python train.py --arch="transformer" --dataset="read English sentences (LibriTTS-R)" --win_length=512 --gradient_noise=0.3 --epochs=59.0
Rows from block 5 of a small CTC audio transcriber, named by matrix and row number. Rows with one number within an expert belong to one neuron, the router's apart. Each number is 50 + 12 x the weight over its row's rms, rounded and kept within 0 to 99. All counts start at 0.
Before each expert's rows are labels from the 100 clips, of 14976, where the router gives the expert most weight on average: "loudest band" is the band of the loudest frequency at the time of the peak. Only what is clearly more common there than usual is listed. The data: read English sentences (LibriTTS-R).
# router: router (model.blocks.5.mlp.router.weight, 8x256), inputs 86-128
# gate: expert gate (model.blocks.5.mlp.gate, 8x128x256), inputs 86-128
# up: expert up (model.blocks.5.mlp.up, 8x128x256), inputs 86-128
# down: expert down (model.blocks.5.mlp.down, 8x256x128, transposed), outputs 86-128

# expert 6
loudest band: 4000 to 8000 Hz
router.6:43 68 27 51 65 61 32 49 62 51 52 56 53 56 52 41 42 47 35 55 33 49 56 55 49 51 52 52 61 30 54 54 64 32 66 44 54 49 32 54 63 34 53
gate.0:48 41 45 48 57 55 65 38 31 45 71 76 42 66 39 50 44 57 57 54 57 78 51 64 45 46 36 55 52 51 56 43 47 43 50 53 51 42 48 65 62 68 56
up.0:40 45 36 72 61 56 54 58 29 55 50 36 50 42 48 36 53 61 50 42 41 82 57 40 38 52 52 45 35 39 47 45 46 36 68 53 49 51 43 65 66 36 44
down.0:52 54 66 50 40 65 55 45 50 54 40 45 25 30 66 63 49 57 37 54 57 60 66 63 28 45 68 48 59 50 30 54 39 27 36 59 35 60 67 42 40 61 33
gate.1:33 42 38 53 37 73 66 38 55 17 45 40 63 68 52 65 44 53 55 40 31 50 66 63 44 64 40 48 55 45 55 35 60 58 45 57 49 52 43 37 40 35 53
up.1:47 37 43 35 30 51 41 49 49 47 54 61 47 42 50 37 60 56 64 51 43 58 38 21 43 30 54 97 50 72 47 42 24 50 47 64 43 72 47 40 50 48 51
down.1:56 49 55 58 42 47 29 37 59 70 51 76 42 59 63 53 63 57 64 57 57 38 80 39 59 58 32 48 41 62 57 50 64 68 49 60 48 54 54 62 57 63 42
gate.2:52 63 51 58 52 43 63 53 32 35 33 56 60 25 58 39 65 63 59 47 66 62 45 62 77 48 57 62 37 48 53 41 44 44 54 61 60 48 50 49 58 36 59
up.2:62 61 47 46 59 60 52 61 58 47 51 42 58 57 41 52 61 43 36 40 51 66 54 40 34 50 48 55 54 40 41 60 50 75 49 38 59 52 60 61 47 30 69
down.2:43 52 49 58 26 71 59 56 50 68 63 52 28 44 47 63 65 43 38 58 55 59 72 68 60 48 67 44 18 52 24 36 57 54 73 65 51 29 54 37 34 47 33
gate.3:53 59 51 48 53 38 40 39 56 52 55 51 70 49 50 53 65 61 74 57 43 59 31 40 51 47 49 67 52 78 40 42 51 36 60 72 49 66 45 54 36 44 66
up.3:58 29 31 37 61 37 46 46 69 39 36 64 64 51 61 36 55 66 42 45 40 56 48 55 56 56 30 53 60 56 70 32 62 40 47 57 62 47 31 38 51 57 32
down.3:75 40 48 59 52 51 64 41 49 38 51 38 68 48 27 60 59 63 51 68 30 53 38 57 43 68 41 54 37 46 46 49 37 44 46 54 57 55 51 61 55 44 66
gate.4:33 62 14 41 31 57 41 42 34 63 61 56 42 47 35 26 37 51 26 46 30 47 22 52 44 32 55 49 60 46 60 44 57 60 31 49 29 46 50 43 51 52 41
up.4:46 59 59 59 53 29 61 33 37 47 46 78 47 46 64 49 30 46 48 45 45 52 52 33 64 46 37 51 47 38 51 43 55 50 45 54 45 38 47 50 75 48 51
down.4:48 45 46 32 67 58 54 46 52 36 48 74 48 62 40 38 46 52 25 46 76 57 48 51 55 60 40 36 38 41 46 35 35 34 49 66 51 57 46 55 40 50 58
gate.5:64 38 58 41 55 42 66 44 48 45 42 55 53 57 65 50 49 68 56 34 66 42 50 63 36 52 45 73 75 52 57 75 76 53 58 42 48 64 71 49 62 46 47
up.5:58 67 40 36 48 61 30 58 43 82 52 34 36 54 48 47 62 47 51 58 41 52 50 26 59 52 63 46 28 54 59 34 45 45 64 38 67 39 61 39 66 50 40
down.5:45 43 37 52 56 42 43 37 19 66 61 67 51 38 42 63 38 53 26 76 50 73 68 37 41 54 57 58 39 60 64 20 59 74 43 49 78 50 49 49 66 60 75
gate.6:41 50 53 65 68 47 34 43 40 46 43 38 28 48 50 54 58 57 47 59 50 36 45 34 64 41 54 43 60 47 60 62 31 49 42 67 48 55 38 61 46 69 24
up.6:45 77 34 44 38 60 68 42 29 59 47 63 59 46 36 56 43 53 44 49 54 63 42 62 49 54 54 62 43 58 51 52 68 54 51 41 62 61 58 63 47 54 30
down.6:54 55 50 56 53 52 36 56 54 66 60 30 72 57 56 41 35 46 47 70 64 44 57 58 59 34 43 46 66 51 42 59 41 44 27 55 39 29 62 60 47 49 58
gate.7:46 53 50 46 42 48 56 62 39 58 44 41 60 72 24 44 41 44 54 25 44 75 45 59 26 30 40 42 61 64 28 49 51 47 60 70 48 52 64 51 59 56 56
up.7:59 61 38 45 52 21 45 32 38 39 60 66 50 43 58 75 43 39 31 57 46 36 36 56 47 48 78 63 32 52 38 38 64 69 66 37 44 52 59 51 42 50 33
down.7:33 39 60 61 43 19 36 65 46 58 58 54 57 65 53 49 44 73 25 54 61 59 45 55 54 41 38 48 58 43 48 64 56 61 46 57 72 54 49 47 29 55 64
gate.8:51 59 64 61 44 40 38 51 69 60 60 29 72 55 37 52 60 54 49 39 40 73 38 43 51 44 29 57 26 66 62 46 45 45 52 40 43 80 40 54 67 36 66
up.8:52 53 60 58 47 35 61 69 43 59 54 45 63 29 38 56 44 44 38 42 49 59 50 48 51 60 33 50 72 61 46 57 37 32 50 62 48 53 54 64 49 43 52
down.8:38 69 67 58 44 52 34 62 49 18 57 51 40 46 38 33 41 53 65 52 58 66 47 36 74 57 54 33 53 45 42 49 58 72 55 55 54 45 62 62 65 46 49
gate.9:47 49 61 23 22 62 36 57 50 59 62 16 60 67 73 46 40 63 39 50 32 54 46 48 33 59 57 51 52 57 58 76 49 57 46 36 46 24 38 47 52 43 43
up.9:48 47 66 29 64 46 52 49 45 70 38 60 39 49 30 59 61 57 40 38 33 40 43 58 62 51 68 50 41 41 57 27 35 20 45 58 48 47 55 57 33 52 51
down.9:36 41 53 61 34 43 54 57 51 58 44 57 65 59 41 29 59 38 61 42 53 57 30 43 56 40 59 62 65 44 63 47 52 60 43 45 51 62 26 54 38 35 65
gate.10:47 55 46 63 52 41 54 49 41 46 51 56 60 29 32 67 51 65 56 50 50 46 64 49 54 43 42 29 68 45 66 48 44 48 44 71 47 31 41 74 51 41 58
up.10:46 71 45 47 54 55 23 52 60 43 63 33 49 61 56 38 44 40 48 56 36 32 49 50 45 54 47 47 34 27 39 54 65 17 42 65 55 38 55 55 47 47 28
down.10:52 40 35 34 41 52 33 49 53 40 41 54 47 44 49 38 45 54 52 53 46 47 73 52 40 51 38 53 31 67 53 30 50 52 44 46 61 52 50 79 39 63 65
gate.11:59 48 36 57 60 44 39 42 44 69 49 52 53 62 77 51 71 45 51 47 54 43 38 52 63 63 62 38 24 57 43 35 35 53 42 43 51 68 45 52 51 43 47
up.11:41 51 47 46 67 38 72 57 39 53 50 61 39 54 48 49 39 29 27 59 55 43 63 43 83 45 65 60 41 45 52 51 50 41 44 47 40 42 49 30 54 68 40
down.11:62 22 50 59 60 43 47 47 79 57 66 56 63 64 54 71 45 50 60 43 37 28 34 61 46 45 61 59 44 37 46 59 58 30 65 42 50 49 34 54 46 59 53

# expert 2
loudest band: 1000 to 2000 Hz
router.2:42 55 47 50 41 50 46 31 75 65 47 51 45 38 63 45 47 28 60 81 38 37 76 42 54 30 46 36 29 69 32 50 49 40 48 30 31 57 47 59 38 56 54
gate.0:73 40 66 38 52 41 55 47 30 32 44 50 29 42 58 57 42 26 78 58 36 37 56 52 67 47 52 46 29 25 45 60 58 61 50 51 55 55 80 59 55 55 33
up.0:47 35 59 44 55 60 53 49 66 48 41 53 54 61 41 37 44 64 53 51 63 33 60 43 33 42 53 65 64 46 64 65 37 60 54 67 63 57 33 54 46 56 42
down.0:34 39 74 41 42 60 44 54 46 74 59 48 17 45 21 69 58 62 43 52 53 52 59 61 54 50 67 21 65 32 57 27 46 45 40 27 58 69 63 48 48 46 39
gate.1:18 76 45 46 47 61 50 64 63 54 74 59 54 73 43 16 45 31 57 49 62 47 40 32 45 46 65 41 42 51 59 52 47 43 46 70 46 50 33 34 46 60 41
up.1:15 60 65 20 39 74 46 56 54 27 67 47 38 70 41 59 49 44 61 47 62 58 37 58 55 43 52 65 24 69 24 48 54 38 63 65 41 50 46 57 49 49 47
down.1:63 35 49 52 53 40 68 52 60 52 53 55 63 53 67 41 70 60 46 59 51 60 69 34 38 51 59 49 56 18 51 70 20 49 56 37 56 85 37 35 37 70 59
gate.2:67 51 62 46 55 47 57 60 47 40 70 58 69 38 64 47 64 65 65 45 65 53 51 43 53 50 55 53 70 45 69 38 59 40 32 60 35 57 51 54 62 39 74
up.2:74 45 34 39 29 48 41 62 46 49 44 62 34 64 66 44 42 46 44 58 39 63 41 49 54 49 21 40 72 58 64 38 64 43 71 59 48 33 47 59 64 19 29
down.2:35 47 35 46 42 52 61 71 69 52 51 45 69 37 52 56 42 60 51 45 47 45 56 39 26 40 47 58 69 47 42 48 45 40 57 37 41 52 43 47 63 46 51
gate.3:57 26 57 59 41 51 58 73 45 46 44 49 33 74 36 49 36 71 70 33 80 56 50 42 37 28 31 51 69 46 44 58 42 42 48 58 65 62 61 50 51 44 39
up.3:36 18 35 16 36 37 37 32 69 47 35 68 47 55 41 37 46 39 57 43 35 51 62 53 38 47 57 62 68 63 35 48 34 36 43 57 59 45 32 60 49 41 36
down.3:27 41 51 47 60 58 63 50 68 56 52 56 40 66 23 64 40 47 49 56 55 45 53 28 65 35 58 50 37 49 50 61 69 47 55 32 33 35 57 65 40 33 63
gate.4:44 53 70 51 42 44 65 49 33 53 57 53 48 54 66 48 82 64 43 55 45 63 46 29 60 69 30 30 44 45 44 25 69 56 43 42 69 59 37 49 27 46 36
up.4:70 56 42 53 40 31 44 34 47 25 28 26 66 50 49 82 50 41 43 52 33 51 57 61 56 59 40 56 62 51 58 30 38 42 37 43 41 62 64 40 49 67 50
down.4:50 55 38 67 38 69 33 36 58 56 48 58 65 56 40 44 51 54 38 58 66 70 53 36 39 68 42 27 54 50 53 52 33 56 30 28 43 80 31 47 64 49 43
gate.5:62 35 78 57 45 74 53 46 27 44 39 53 41 46 40 47 58 41 43 67 55 57 46 38 57 42 50 45 62 53 46 47 54 53 55 50 43 64 72 60 42 42 48
up.5:35 68 45 49 78 45 48 46 29 45 62 56 51 54 61 29 51 49 64 59 36 50 60 46 50 43 25 42 33 57 39 73 48 51 38 56 66 37 32 20 37 39 70
down.5:45 29 57 46 62 53 68 48 32 44 43 62 68 44 34 56 21 40 48 48 63 38 48 68 43 56 31 50 47 66 53 42 57 42 66 28 42 84 40 59 66 42 51
gate.6:49 39 56 39 60 50 37 47 67 70 40 46 37 51 53 47 48 63 40 36 51 33 48 59 45 61 36 56 46 79 42 50 61 55 67 44 57 62 21 71 68 62 35
up.6:48 35 48 46 34 73 61 43 49 40 61 47 55 39 40 43 42 77 35 94 45 68 71 38 35 37 42 42 54 52 44 55 45 62 27 54 57 72 53 73 18 57 51
down.6:34 59 63 40 33 16 53 48 50 45 40 45 41 55 58 46 52 46 70 22 57 34 61 39 69 54 58 71 51 70 66 31 36 48 52 48 50 60 33 51 73 60 37
gate.7:75 52 73 46 45 54 56 48 47 23 45 52 60 55 53 54 71 45 39 57 45 55 45 59 57 45 50 52 58 64 41 58 51 63 59 40 51 40 56 51 63 29 60
up.7:35 43 51 35 58 52 65 39 42 39 44 54 46 66 54 49 58 44 43 64 39 54 57 68 34 60 50 41 42 45 45 55 64 71 72 34 29 50 42 69 53 42 46
down.7:35 44 46 58 52 40 54 48 48 38 39 83 62 54 50 63 32 40 48 40 62 54 55 39 33 39 67 45 51 55 64 30 63 62 45 48 67 57 61 45 25 48 56
gate.8:38 34 61 58 74 46 50 64 36 57 58 44 50 52 58 40 54 52 43 53 61 64 68 44 60 60 55 55 32 30 49 38 47 50 33 56 66 44 53 52 36 48 55
up.8:41 38 55 45 56 53 70 45 60 74 65 45 55 63 41 43 55 62 51 42 67 62 46 65 47 43 35 34 43 56 29 53 59 42 35 47 55 54 54 24 70 51 30
down.8:63 53 26 30 59 52 75 39 41 40 64 53 50 68 35 61 49 64 66 71 45 53 54 54 37 36 71 46 40 40 49 34 39 26 40 55 42 60 34 40 44 40 53
gate.9:30 52 44 44 45 59 42 49 63 40 49 41 58 33 45 45 36 35 51 34 48 42 41 31 52 48 55 48 40 59 44 44 41 37 44 56 65 46 27 51 36 54 36
up.9:36 61 86 46 25 75 44 62 62 55 34 57 36 56 50 46 65 41 34 77 59 66 62 63 38 44 34 55 42 78 29 49 56 50 55 37 51 46 60 65 65 70 46
down.9:59 28 47 45 28 60 70 56 60 46 29 49 57 63 34 64 49 40 54 33 50 41 50 50 70 38 59 52 46 81 57 76 46 71 55 45 44 53 44 59 48 55 49
gate.10:43 55 44 65 28 44 48 37 40 36 22 56 52 78 38 69 52 40 52 58 43 44 30 35 61 41 62 66 49 53 37 64 77 46 74 29 45 55 50 29 49 54 48
up.10:58 49 57 39 55 34 48 56 61 36 47 57 59 54 43 43 55 41 52 50 39 85 55 49 55 43 54 64 48 45 42 62 60 43 52 26 86 46 50 67 19 46 53
down.10:69 46 56 51 48 49 54 61 74 35 60 39 52 51 40 60 36 50 32 43 56 36 41 50 43 38 45 68 44 62 53 54 52 51 63 58 44 49 52 51 46 62 59
gate.11:54 49 56 49 72 35 59 65 56 49 64 49 47 53 55 47 31 59 44 43 63 54 50 45 64 50 45 62 52 30 70 68 34 62 63 47 57 36 53 67 40 50 48
up.11:59 46 40 50 43 27 46 50 29 49 63 48 40 32 48 59 60 36 58 56 44 67 37 56 61 63 50 53 42 49 64 52 53 60 45 55 96 67 54 51 34 43 34
down.11:62 49 34 48 66 58 54 81 41 44 49 54 59 66 53 62 48 38 46 47 60 46 55 27 37 57 56 64 60 51 43 64 64 63 44 64 63 65 44 42 56 66 62

# expert 7
loudest band: 250 to 500 Hz
router.7:47 36 50 52 40 61 47 30 26 58 40 54 38 68 26 57 63 45 49 78 57 44 60 35 74 53 45 56 50 36 31 52 56 54 54 51 42 61 60 45 35 56 45
gate.0:48 51 38 53 37 67 44 55 39 64 72 35 40 52 45 76 22 69 51 47 40 47 45 48 77 49 63 49 43 49 57 61 52 56 75 61 42 47 42 56 54 46 43
up.0:66 43 53 54 43 65 49 50 51 67 60 35 36 48 65 45 54 58 77 48 39 53 41 63 57 55 57 67 49 49 56 47 57 62 71 74 40 49 34 49 66 60 46
down.0:50 46 45 37 51 40 40 47 52 41 52 59 58 46 43 46 24 46 59 33 54 15 53 72 59 50 57 53 59 61 48 44 37 49 60 46 52 52 45 46 45 45 52
gate.1:54 52 31 78 53 65 69 44 54 62 53 57 43 73 44 51 51 35 36 35 57 45 21 50 46 56 33 45 48 40 38 59 50 53 45 58 42 45 45 36 49 54 57
up.1:25 47 21 29 58 53 47 63 49 46 69 35 44 72 49 63 48 41 53 58 46 57 75 60 67 74 47 52 65 63 50 49 69 33 41 48 41 64 38 72 58 51 36
down.1:70 47 52 48 43 26 50 24 59 27 77 32 51 43 53 57 59 53 50 59 61 59 45 44 64 57 55 52 38 48 51 64 48 54 20 41 44 58 49 37 32 63 51
gate.2:62 47 18 50 51 47 49 33 56 37 55 69 51 49 72 61 34 38 73 51 45 53 55 49 59 65 48 34 53 50 58 50 44 69 48 30 49 56 75 53 67 31 59
up.2:25 55 54 50 36 46 54 53 63 53 46 43 61 55 52 44 67 48 44 87 52 35 65 60 34 53 49 38 36 50 45 61 44 63 63 35 50 73 38 47 29 54 51
down.2:59 59 61 61 30 58 36 63 58 39 44 59 46 62 75 62 38 46 44 72 78 67 59 34 38 58 52 57 71 42 60 66 58 54 51 45 45 46 76 48 56 44 68
gate.3:43 47 30 63 28 71 47 51 58 52 49 64 64 46 41 35 73 50 68 73 59 45 55 38 47 55 54 38 68 62 68 43 65 49 55 40 45 15 59 43 58 63 35
up.3:46 56 42 60 42 59 63 69 55 35 42 47 70 52 59 64 66 64 36 54 40 56 53 54 30 54 85 54 26 74 39 47 46 52 42 63 42 26 48 45 54 51 45
down.3:47 28 41 42 59 56 59 55 49 74 73 65 65 49 28 50 35 57 56 41 43 44 39 63 42 35 39 44 54 49 55 64 27 66 47 74 53 43 44 67 41 38 47
gate.4:56 60 77 42 30 45 45 54 46 50 62 52 58 43 48 51 40 59 74 35 40 48 44 76 35 37 41 53 42 54 62 32 61 54 39 47 67 40 67 38 63 57 60
up.4:24 53 55 66 53 40 65 57 44 55 27 62 61 57 25 39 35 70 37 64 69 41 69 63 44 65 49 60 56 54 37 45 60 31 38 15 58 34 60 67 44 52 33
down.4:59 49 32 71 50 49 81 35 41 35 52 16 38 42 44 42 69 56 37 59 73 60 50 35 56 44 50 28 60 32 22 80 53 48 46 58 44 55 56 57 26 55 43
gate.5:50 63 62 48 41 39 46 45 30 57 69 24 56 50 56 64 53 55 34 35 74 58 35 51 65 70 03 55 60 57 53 52 42 76 38 60 58 50 37 53 31 33 48
up.5:54 39 34 47 42 38 66 42 56 36 52 48 37 29 42 49 71 61 43 67 38 55 61 39 51 59 82 50 46 39 67 32 44 51 60 36 71 64 25 72 39 42 42
down.5:58 58 51 69 44 58 30 58 42 29 38 77 65 43 36 64 63 58 52 41 60 63 51 48 55 70 31 27 57 62 67 50 47 48 40 24 68 43 59 65 53 33 45
gate.6:39 41 39 55 47 55 64 29 47 48 57 37 64 60 46 38 66 60 47 47 47 65 57 51 64 57 53 30 63 57 52 57 25 27 59 49 23 68 62 36 37 40 49
up.6:37 56 51 44 56 46 46 50 46 45 71 35 64 50 56 51 53 70 21 47 37 55 59 36 55 62 61 46 44 76 58 66 39 48 63 56 46 63 47 62 59 38 63
down.6:55 31 52 54 79 43 60 60 35 55 64 54 43 49 47 68 48 73 36 67 32 53 59 59 61 48 59 53 54 40 57 42 57 41 58 55 50 48 53 52 63 26 48
gate.7:48 57 58 35 16 47 54 52 47 26 44 28 44 25 64 75 40 57 42 47 26 35 66 37 52 54 61 44 47 64 47 70 67 68 58 57 59 49 51 69 49 52 61
up.7:36 39 48 33 29 62 42 56 38 52 37 39 31 51 40 54 23 51 48 45 44 35 70 38 59 41 54 65 58 68 38 52 46 41 59 46 46 59 72 77 54 55 56
down.7:24 35 39 48 67 50 47 71 63 73 40 40 39 41 36 70 56 73 38 45 59 55 52 58 30 32 63 28 54 54 44 53 50 65 59 42 56 65 73 50 63 41 21
gate.8:43 37 51 65 74 46 42 47 57 55 52 62 51 56 33 46 48 36 61 41 19 33 53 72 53 57 58 37 62 63 51 53 48 53 72 50 48 69 64 57 48 60 48
up.8:28 47 48 53 50 73 59 35 51 66 45 37 30 82 53 46 64 53 22 62 49 62 66 72 52 58 57 54 63 43 38 32 51 72 45 32 47 54 35 57 57 50 45
down.8:63 54 46 72 61 73 37 80 49 52 45 43 52 69 56 37 60 55 34 46 67 58 44 59 35 54 51 29 57 48 47 75 58 71 51 52 57 43 67 59 54 50 46
gate.9:51 43 56 44 24 60 46 62 66 62 47 65 43 36 44 56 62 53 64 77 44 43 45 41 49 37 74 70 44 66 47 37 63 49 55 48 52 48 57 62 60 60 57
up.9:50 55 67 42 52 48 61 36 49 42 57 61 60 76 55 39 64 64 56 39 52 50 35 38 69 41 54 31 63 47 40 41 38 46 53 64 59 37 50 37 66 51 44
down.9:90 42 41 57 53 59 53 45 28 59 57 34 54 48 38 46 59 37 66 62 29 54 27 59 51 41 59 72 22 38 52 45 46 56 30 73 39 60 61 41 34 53 60
gate.10:69 18 46 53 77 34 68 41 55 23 36 57 46 46 73 41 54 63 39 28 38 67 44 48 47 38 53 23 55 45 71 53 56 62 47 62 72 57 32 45 44 50 47
up.10:72 49 63 50 46 54 65 57 64 26 59 51 41 38 65 34 68 62 33 78 31 60 63 31 54 69 35 36 69 70 45 70 32 52 48 50 35 61 38 72 65 48 35
down.10:61 51 50 66 42 57 64 64 49 31 15 48 37 48 67 73 44 69 36 50 69 43 40 61 53 46 37 48 67 60 62 61 71 60 80 44 59 49 27 56 44 48 69
gate.11:69 62 52 42 40 63 50 34 58 37 46 48 42 34 42 64 56 61 41 43 62 41 46 32 55 50 59 61 73 39 52 40 70 44 48 45 63 48 56 67 41 33 47
up.11:57 31 51 42 38 58 68 56 42 42 50 44 59 27 54 40 63 41 67 42 55 58 47 18 67 63 38 65 77 51 51 37 72 54 49 59 81 58 45 48 60 64 44
down.11:54 49 42 37 37 58 58 60 47 28 49 63 52 56 49 56 42 59 61 64 47 35 37 50 61 38 60 56 60 52 66 32 51 43 63 48 46 58 56 20 50 46 58

# expert 5
loudest band: 4000 to 8000 Hz
router.5:62 24 65 36 90 45 48 55 45 59 47 47 54 24 80 44 66 50 33 27 36 56 53 56 47 51 51 42 66 45 60 59 23 50 60 25 58 69 39 55 57 53 59
gate.0:48 48 37 46 56 55 48 49 45 49 46 45 38 77 51 57 46 28 37 65 49 36 59 56 43 53 56 50 45 40 44 41 74 65 42 49 32 51 43 51 53 38 49
up.0:30 69 32 61 48 39 46 61 48 72 33 69 64 35 35 46 41 61 70 56 57 37 44 70 73 59 54 70 15 33 61 45 28 63 44 48 41 67 50 46 44 36 82
down.0:53 43 65 51 57 30 57 29 71 49 46 37 52 39 45 48 55 31 40 49 31 45 50 44 70 61 69 33 43 38 54 52 61 63 44 31 50 23 59 48 36 55 40
gate.1:58 32 69 43 43 42 30 31 23 49 58 57 29 49 69 40 41 63 69 47 53 39 83 60 49 54 54 82 41 56 48 54 46 26 57 48 60 38 36 58 60 52 47
up.1:55 63 39 46 69 56 37 66 54 62 21 46 53 49 60 33 66 30 44 33 57 49 26 41 68 39 51 44 35 61 20 59 41 45 53 66 55 60 71 46 55 56 26
down.1:45 46 53 40 46 30 35 34 62 44 57 53 41 34 52 58 31 54 46 55 60 37 79 39 25 38 36 69 64 41 23 57 68 45 61 24 54 43 56 43 49 63 55
gate.2:57 50 32 51 39 42 43 40 79 43 17 60 37 52 58 23 66 38 37 57 47 58 37 44 58 47 55 41 27 57 63 72 46 70 77 61 68 50 34 37 55 54 51
up.2:43 34 58 46 60 62 51 46 48 52 62 55 37 53 54 39 50 51 57 52 89 58 52 62 38 42 60 65 56 59 64 70 36 55 58 46 47 70 46 58 49 50 51
down.2:35 34 54 52 38 43 30 71 39 53 52 64 40 39 53 71 46 51 67 56 51 36 40 37 53 48 69 40 58 37 57 55 56 51 41 47 34 72 63 68 56 19 51
gate.3:53 35 80 16 63 39 47 57 41 54 49 37 49 59 63 50 63 42 35 42 39 27 59 59 57 40 53 41 60 50 44 56 52 25 62 58 49 43 38 52 45 75 53
up.3:60 68 66 49 55 56 39 39 30 47 40 42 40 47 47 59 67 38 41 40 71 44 18 54 45 66 54 53 45 54 35 71 57 49 29 60 46 47 51 54 64 57 53
down.3:50 40 30 38 45 41 58 59 50 61 49 37 59 58 48 32 49 46 39 63 53 58 62 66 26 32 63 38 60 49 66 59 57 62 55 42 43 58 53 57 61 58 63
gate.4:47 57 46 36 40 64 57 40 50 42 27 56 36 50 57 35 26 53 45 23 47 34 51 55 58 37 60 61 45 44 40 53 54 44 48 56 52 70 58 51 60 35 48
up.4:37 58 63 36 54 65 24 43 57 50 54 39 56 50 38 57 54 47 41 51 42 84 43 59 58 42 39 43 59 58 72 43 54 45 39 48 63 50 57 43 38 52 55
down.4:60 53 52 37 58 45 45 65 54 33 49 52 50 51 57 71 40 41 55 54 62 53 37 59 57 54 40 43 60 55 75 39 57 56 59 35 58 43 67 54 57 43 37
gate.5:42 58 45 54 57 47 70 25 71 47 50 51 44 51 48 56 68 45 55 51 57 55 46 61 44 55 75 53 44 48 53 46 69 54 46 67 51 52 35 43 35 42 66
up.5:51 50 51 64 34 45 63 23 44 66 57 26 50 49 26 53 49 53 63 31 73 51 75 62 55 51 63 46 49 40 59 69 38 45 61 68 45 67 50 38 35 39 54
down.5:40 45 45 64 64 38 68 42 57 34 34 37 43 49 58 50 44 60 33 61 41 32 35 66 51 69 74 70 55 43 42 44 48 42 58 61 73 59 66 36 39 48 50
gate.6:66 57 62 70 50 62 49 46 51 37 51 55 46 39 39 42 45 77 46 68 51 53 62 45 57 58 45 54 53 64 45 37 40 46 51 48 48 31 46 32 47 49 68
up.6:42 46 30 44 65 58 53 63 53 51 45 55 73 58 64 55 49 34 53 53 29 68 43 56 49 58 57 37 62 40 55 65 40 45 37 63 63 62 58 34 80 43 48
down.6:47 43 40 57 51 65 61 44 48 38 65 54 50 40 60 38 54 38 59 39 45 69 31 45 66 47 53 45 39 41 34 47 49 53 45 48 86 27 73 44 19 56 53
gate.7:46 34 47 48 50 62 28 26 40 62 50 41 34 41 59 52 31 56 31 27 77 54 53 46 48 43 46 47 24 50 57 62 30 39 25 42 51 57 52 66 77 59 53
up.7:40 55 38 58 51 61 52 58 40 53 44 44 87 75 39 53 49 26 58 48 39 37 29 43 55 40 45 83 58 46 24 40 44 41 34 49 57 46 58 52 42 46 45
down.7:55 54 30 56 57 79 42 51 45 52 35 48 41 51 42 61 37 70 39 48 45 44 38 42 53 57 43 42 57 58 41 54 66 34 43 43 50 46 48 42 57 52 26
gate.8:46 47 70 55 60 39 45 68 57 50 67 66 31 34 50 59 49 69 55 44 42 52 64 60 33 62 26 73 43 29 40 46 51 67 32 22 41 59 34 60 52 63 41
up.8:29 31 47 66 48 52 74 77 60 28 62 39 59 49 08 36 47 62 36 45 41 47 73 56 29 56 58 56 57 44 43 42 54 61 65 34 40 60 46 59 35 48 48
down.8:46 40 58 38 53 52 51 40 62 59 34 63 32 50 52 43 43 61 58 54 47 49 63 75 61 55 67 51 39 55 47 42 42 34 49 33 67 57 33 62 75 56 65
gate.9:49 62 62 51 50 32 32 68 65 62 67 36 50 56 31 64 60 59 39 31 66 48 47 53 60 42 47 52 62 37 46 42 46 37 31 52 39 45 59 53 40 40 28
up.9:44 76 65 32 53 49 54 72 52 83 30 66 62 57 20 43 44 45 65 46 46 51 48 51 63 64 47 76 44 52 62 47 39 59 74 53 38 66 38 62 51 36 52
down.9:38 59 32 30 26 48 54 67 51 40 68 57 48 64 45 43 68 74 41 32 50 48 30 53 45 41 65 46 48 57 38 65 49 64 44 40 60 65 50 47 58 46 45
gate.10:37 42 24 73 34 48 44 55 55 49 49 20 68 42 43 51 42 63 72 45 51 81 40 61 40 38 50 65 39 37 70 74 56 51 61 43 50 62 50 41 48 71 48
up.10:26 55 29 47 54 18 59 59 66 53 76 45 54 52 53 51 67 29 57 30 69 52 53 61 61 49 55 61 54 25 55 49 45 42 31 52 37 54 63 41 62 57 49
down.10:32 56 20 59 47 56 42 49 35 35 51 35 61 45 33 48 36 56 59 40 61 69 49 52 67 39 40 40 60 56 31 46 24 52 67 53 65 46 63 46 29 50 69
gate.11:57 43 45 50 33 40 62 40 41 53 41 31 41 63 57 59 55 72 54 63 58 57 53 43 35 39 64 45 38 52 45 69 52 70 65 47 63 49 22 41 40 43 52
up.11:47 79 71 44 49 41 35 50 60 65 55 59 58 52 53 64 36 39 27 40 66 59 58 49 90 64 60 67 54 47 56 51 46 60 51 71 40 56 53 48 38 39 62
down.11:53 41 50 41 61 72 40 44 54 49 61 51 61 33 54 46 35 67 41 59 50 44 60 45 34 44 36 47 64 49 61 47 37 28 46 31 43 78 42 35 50 57 52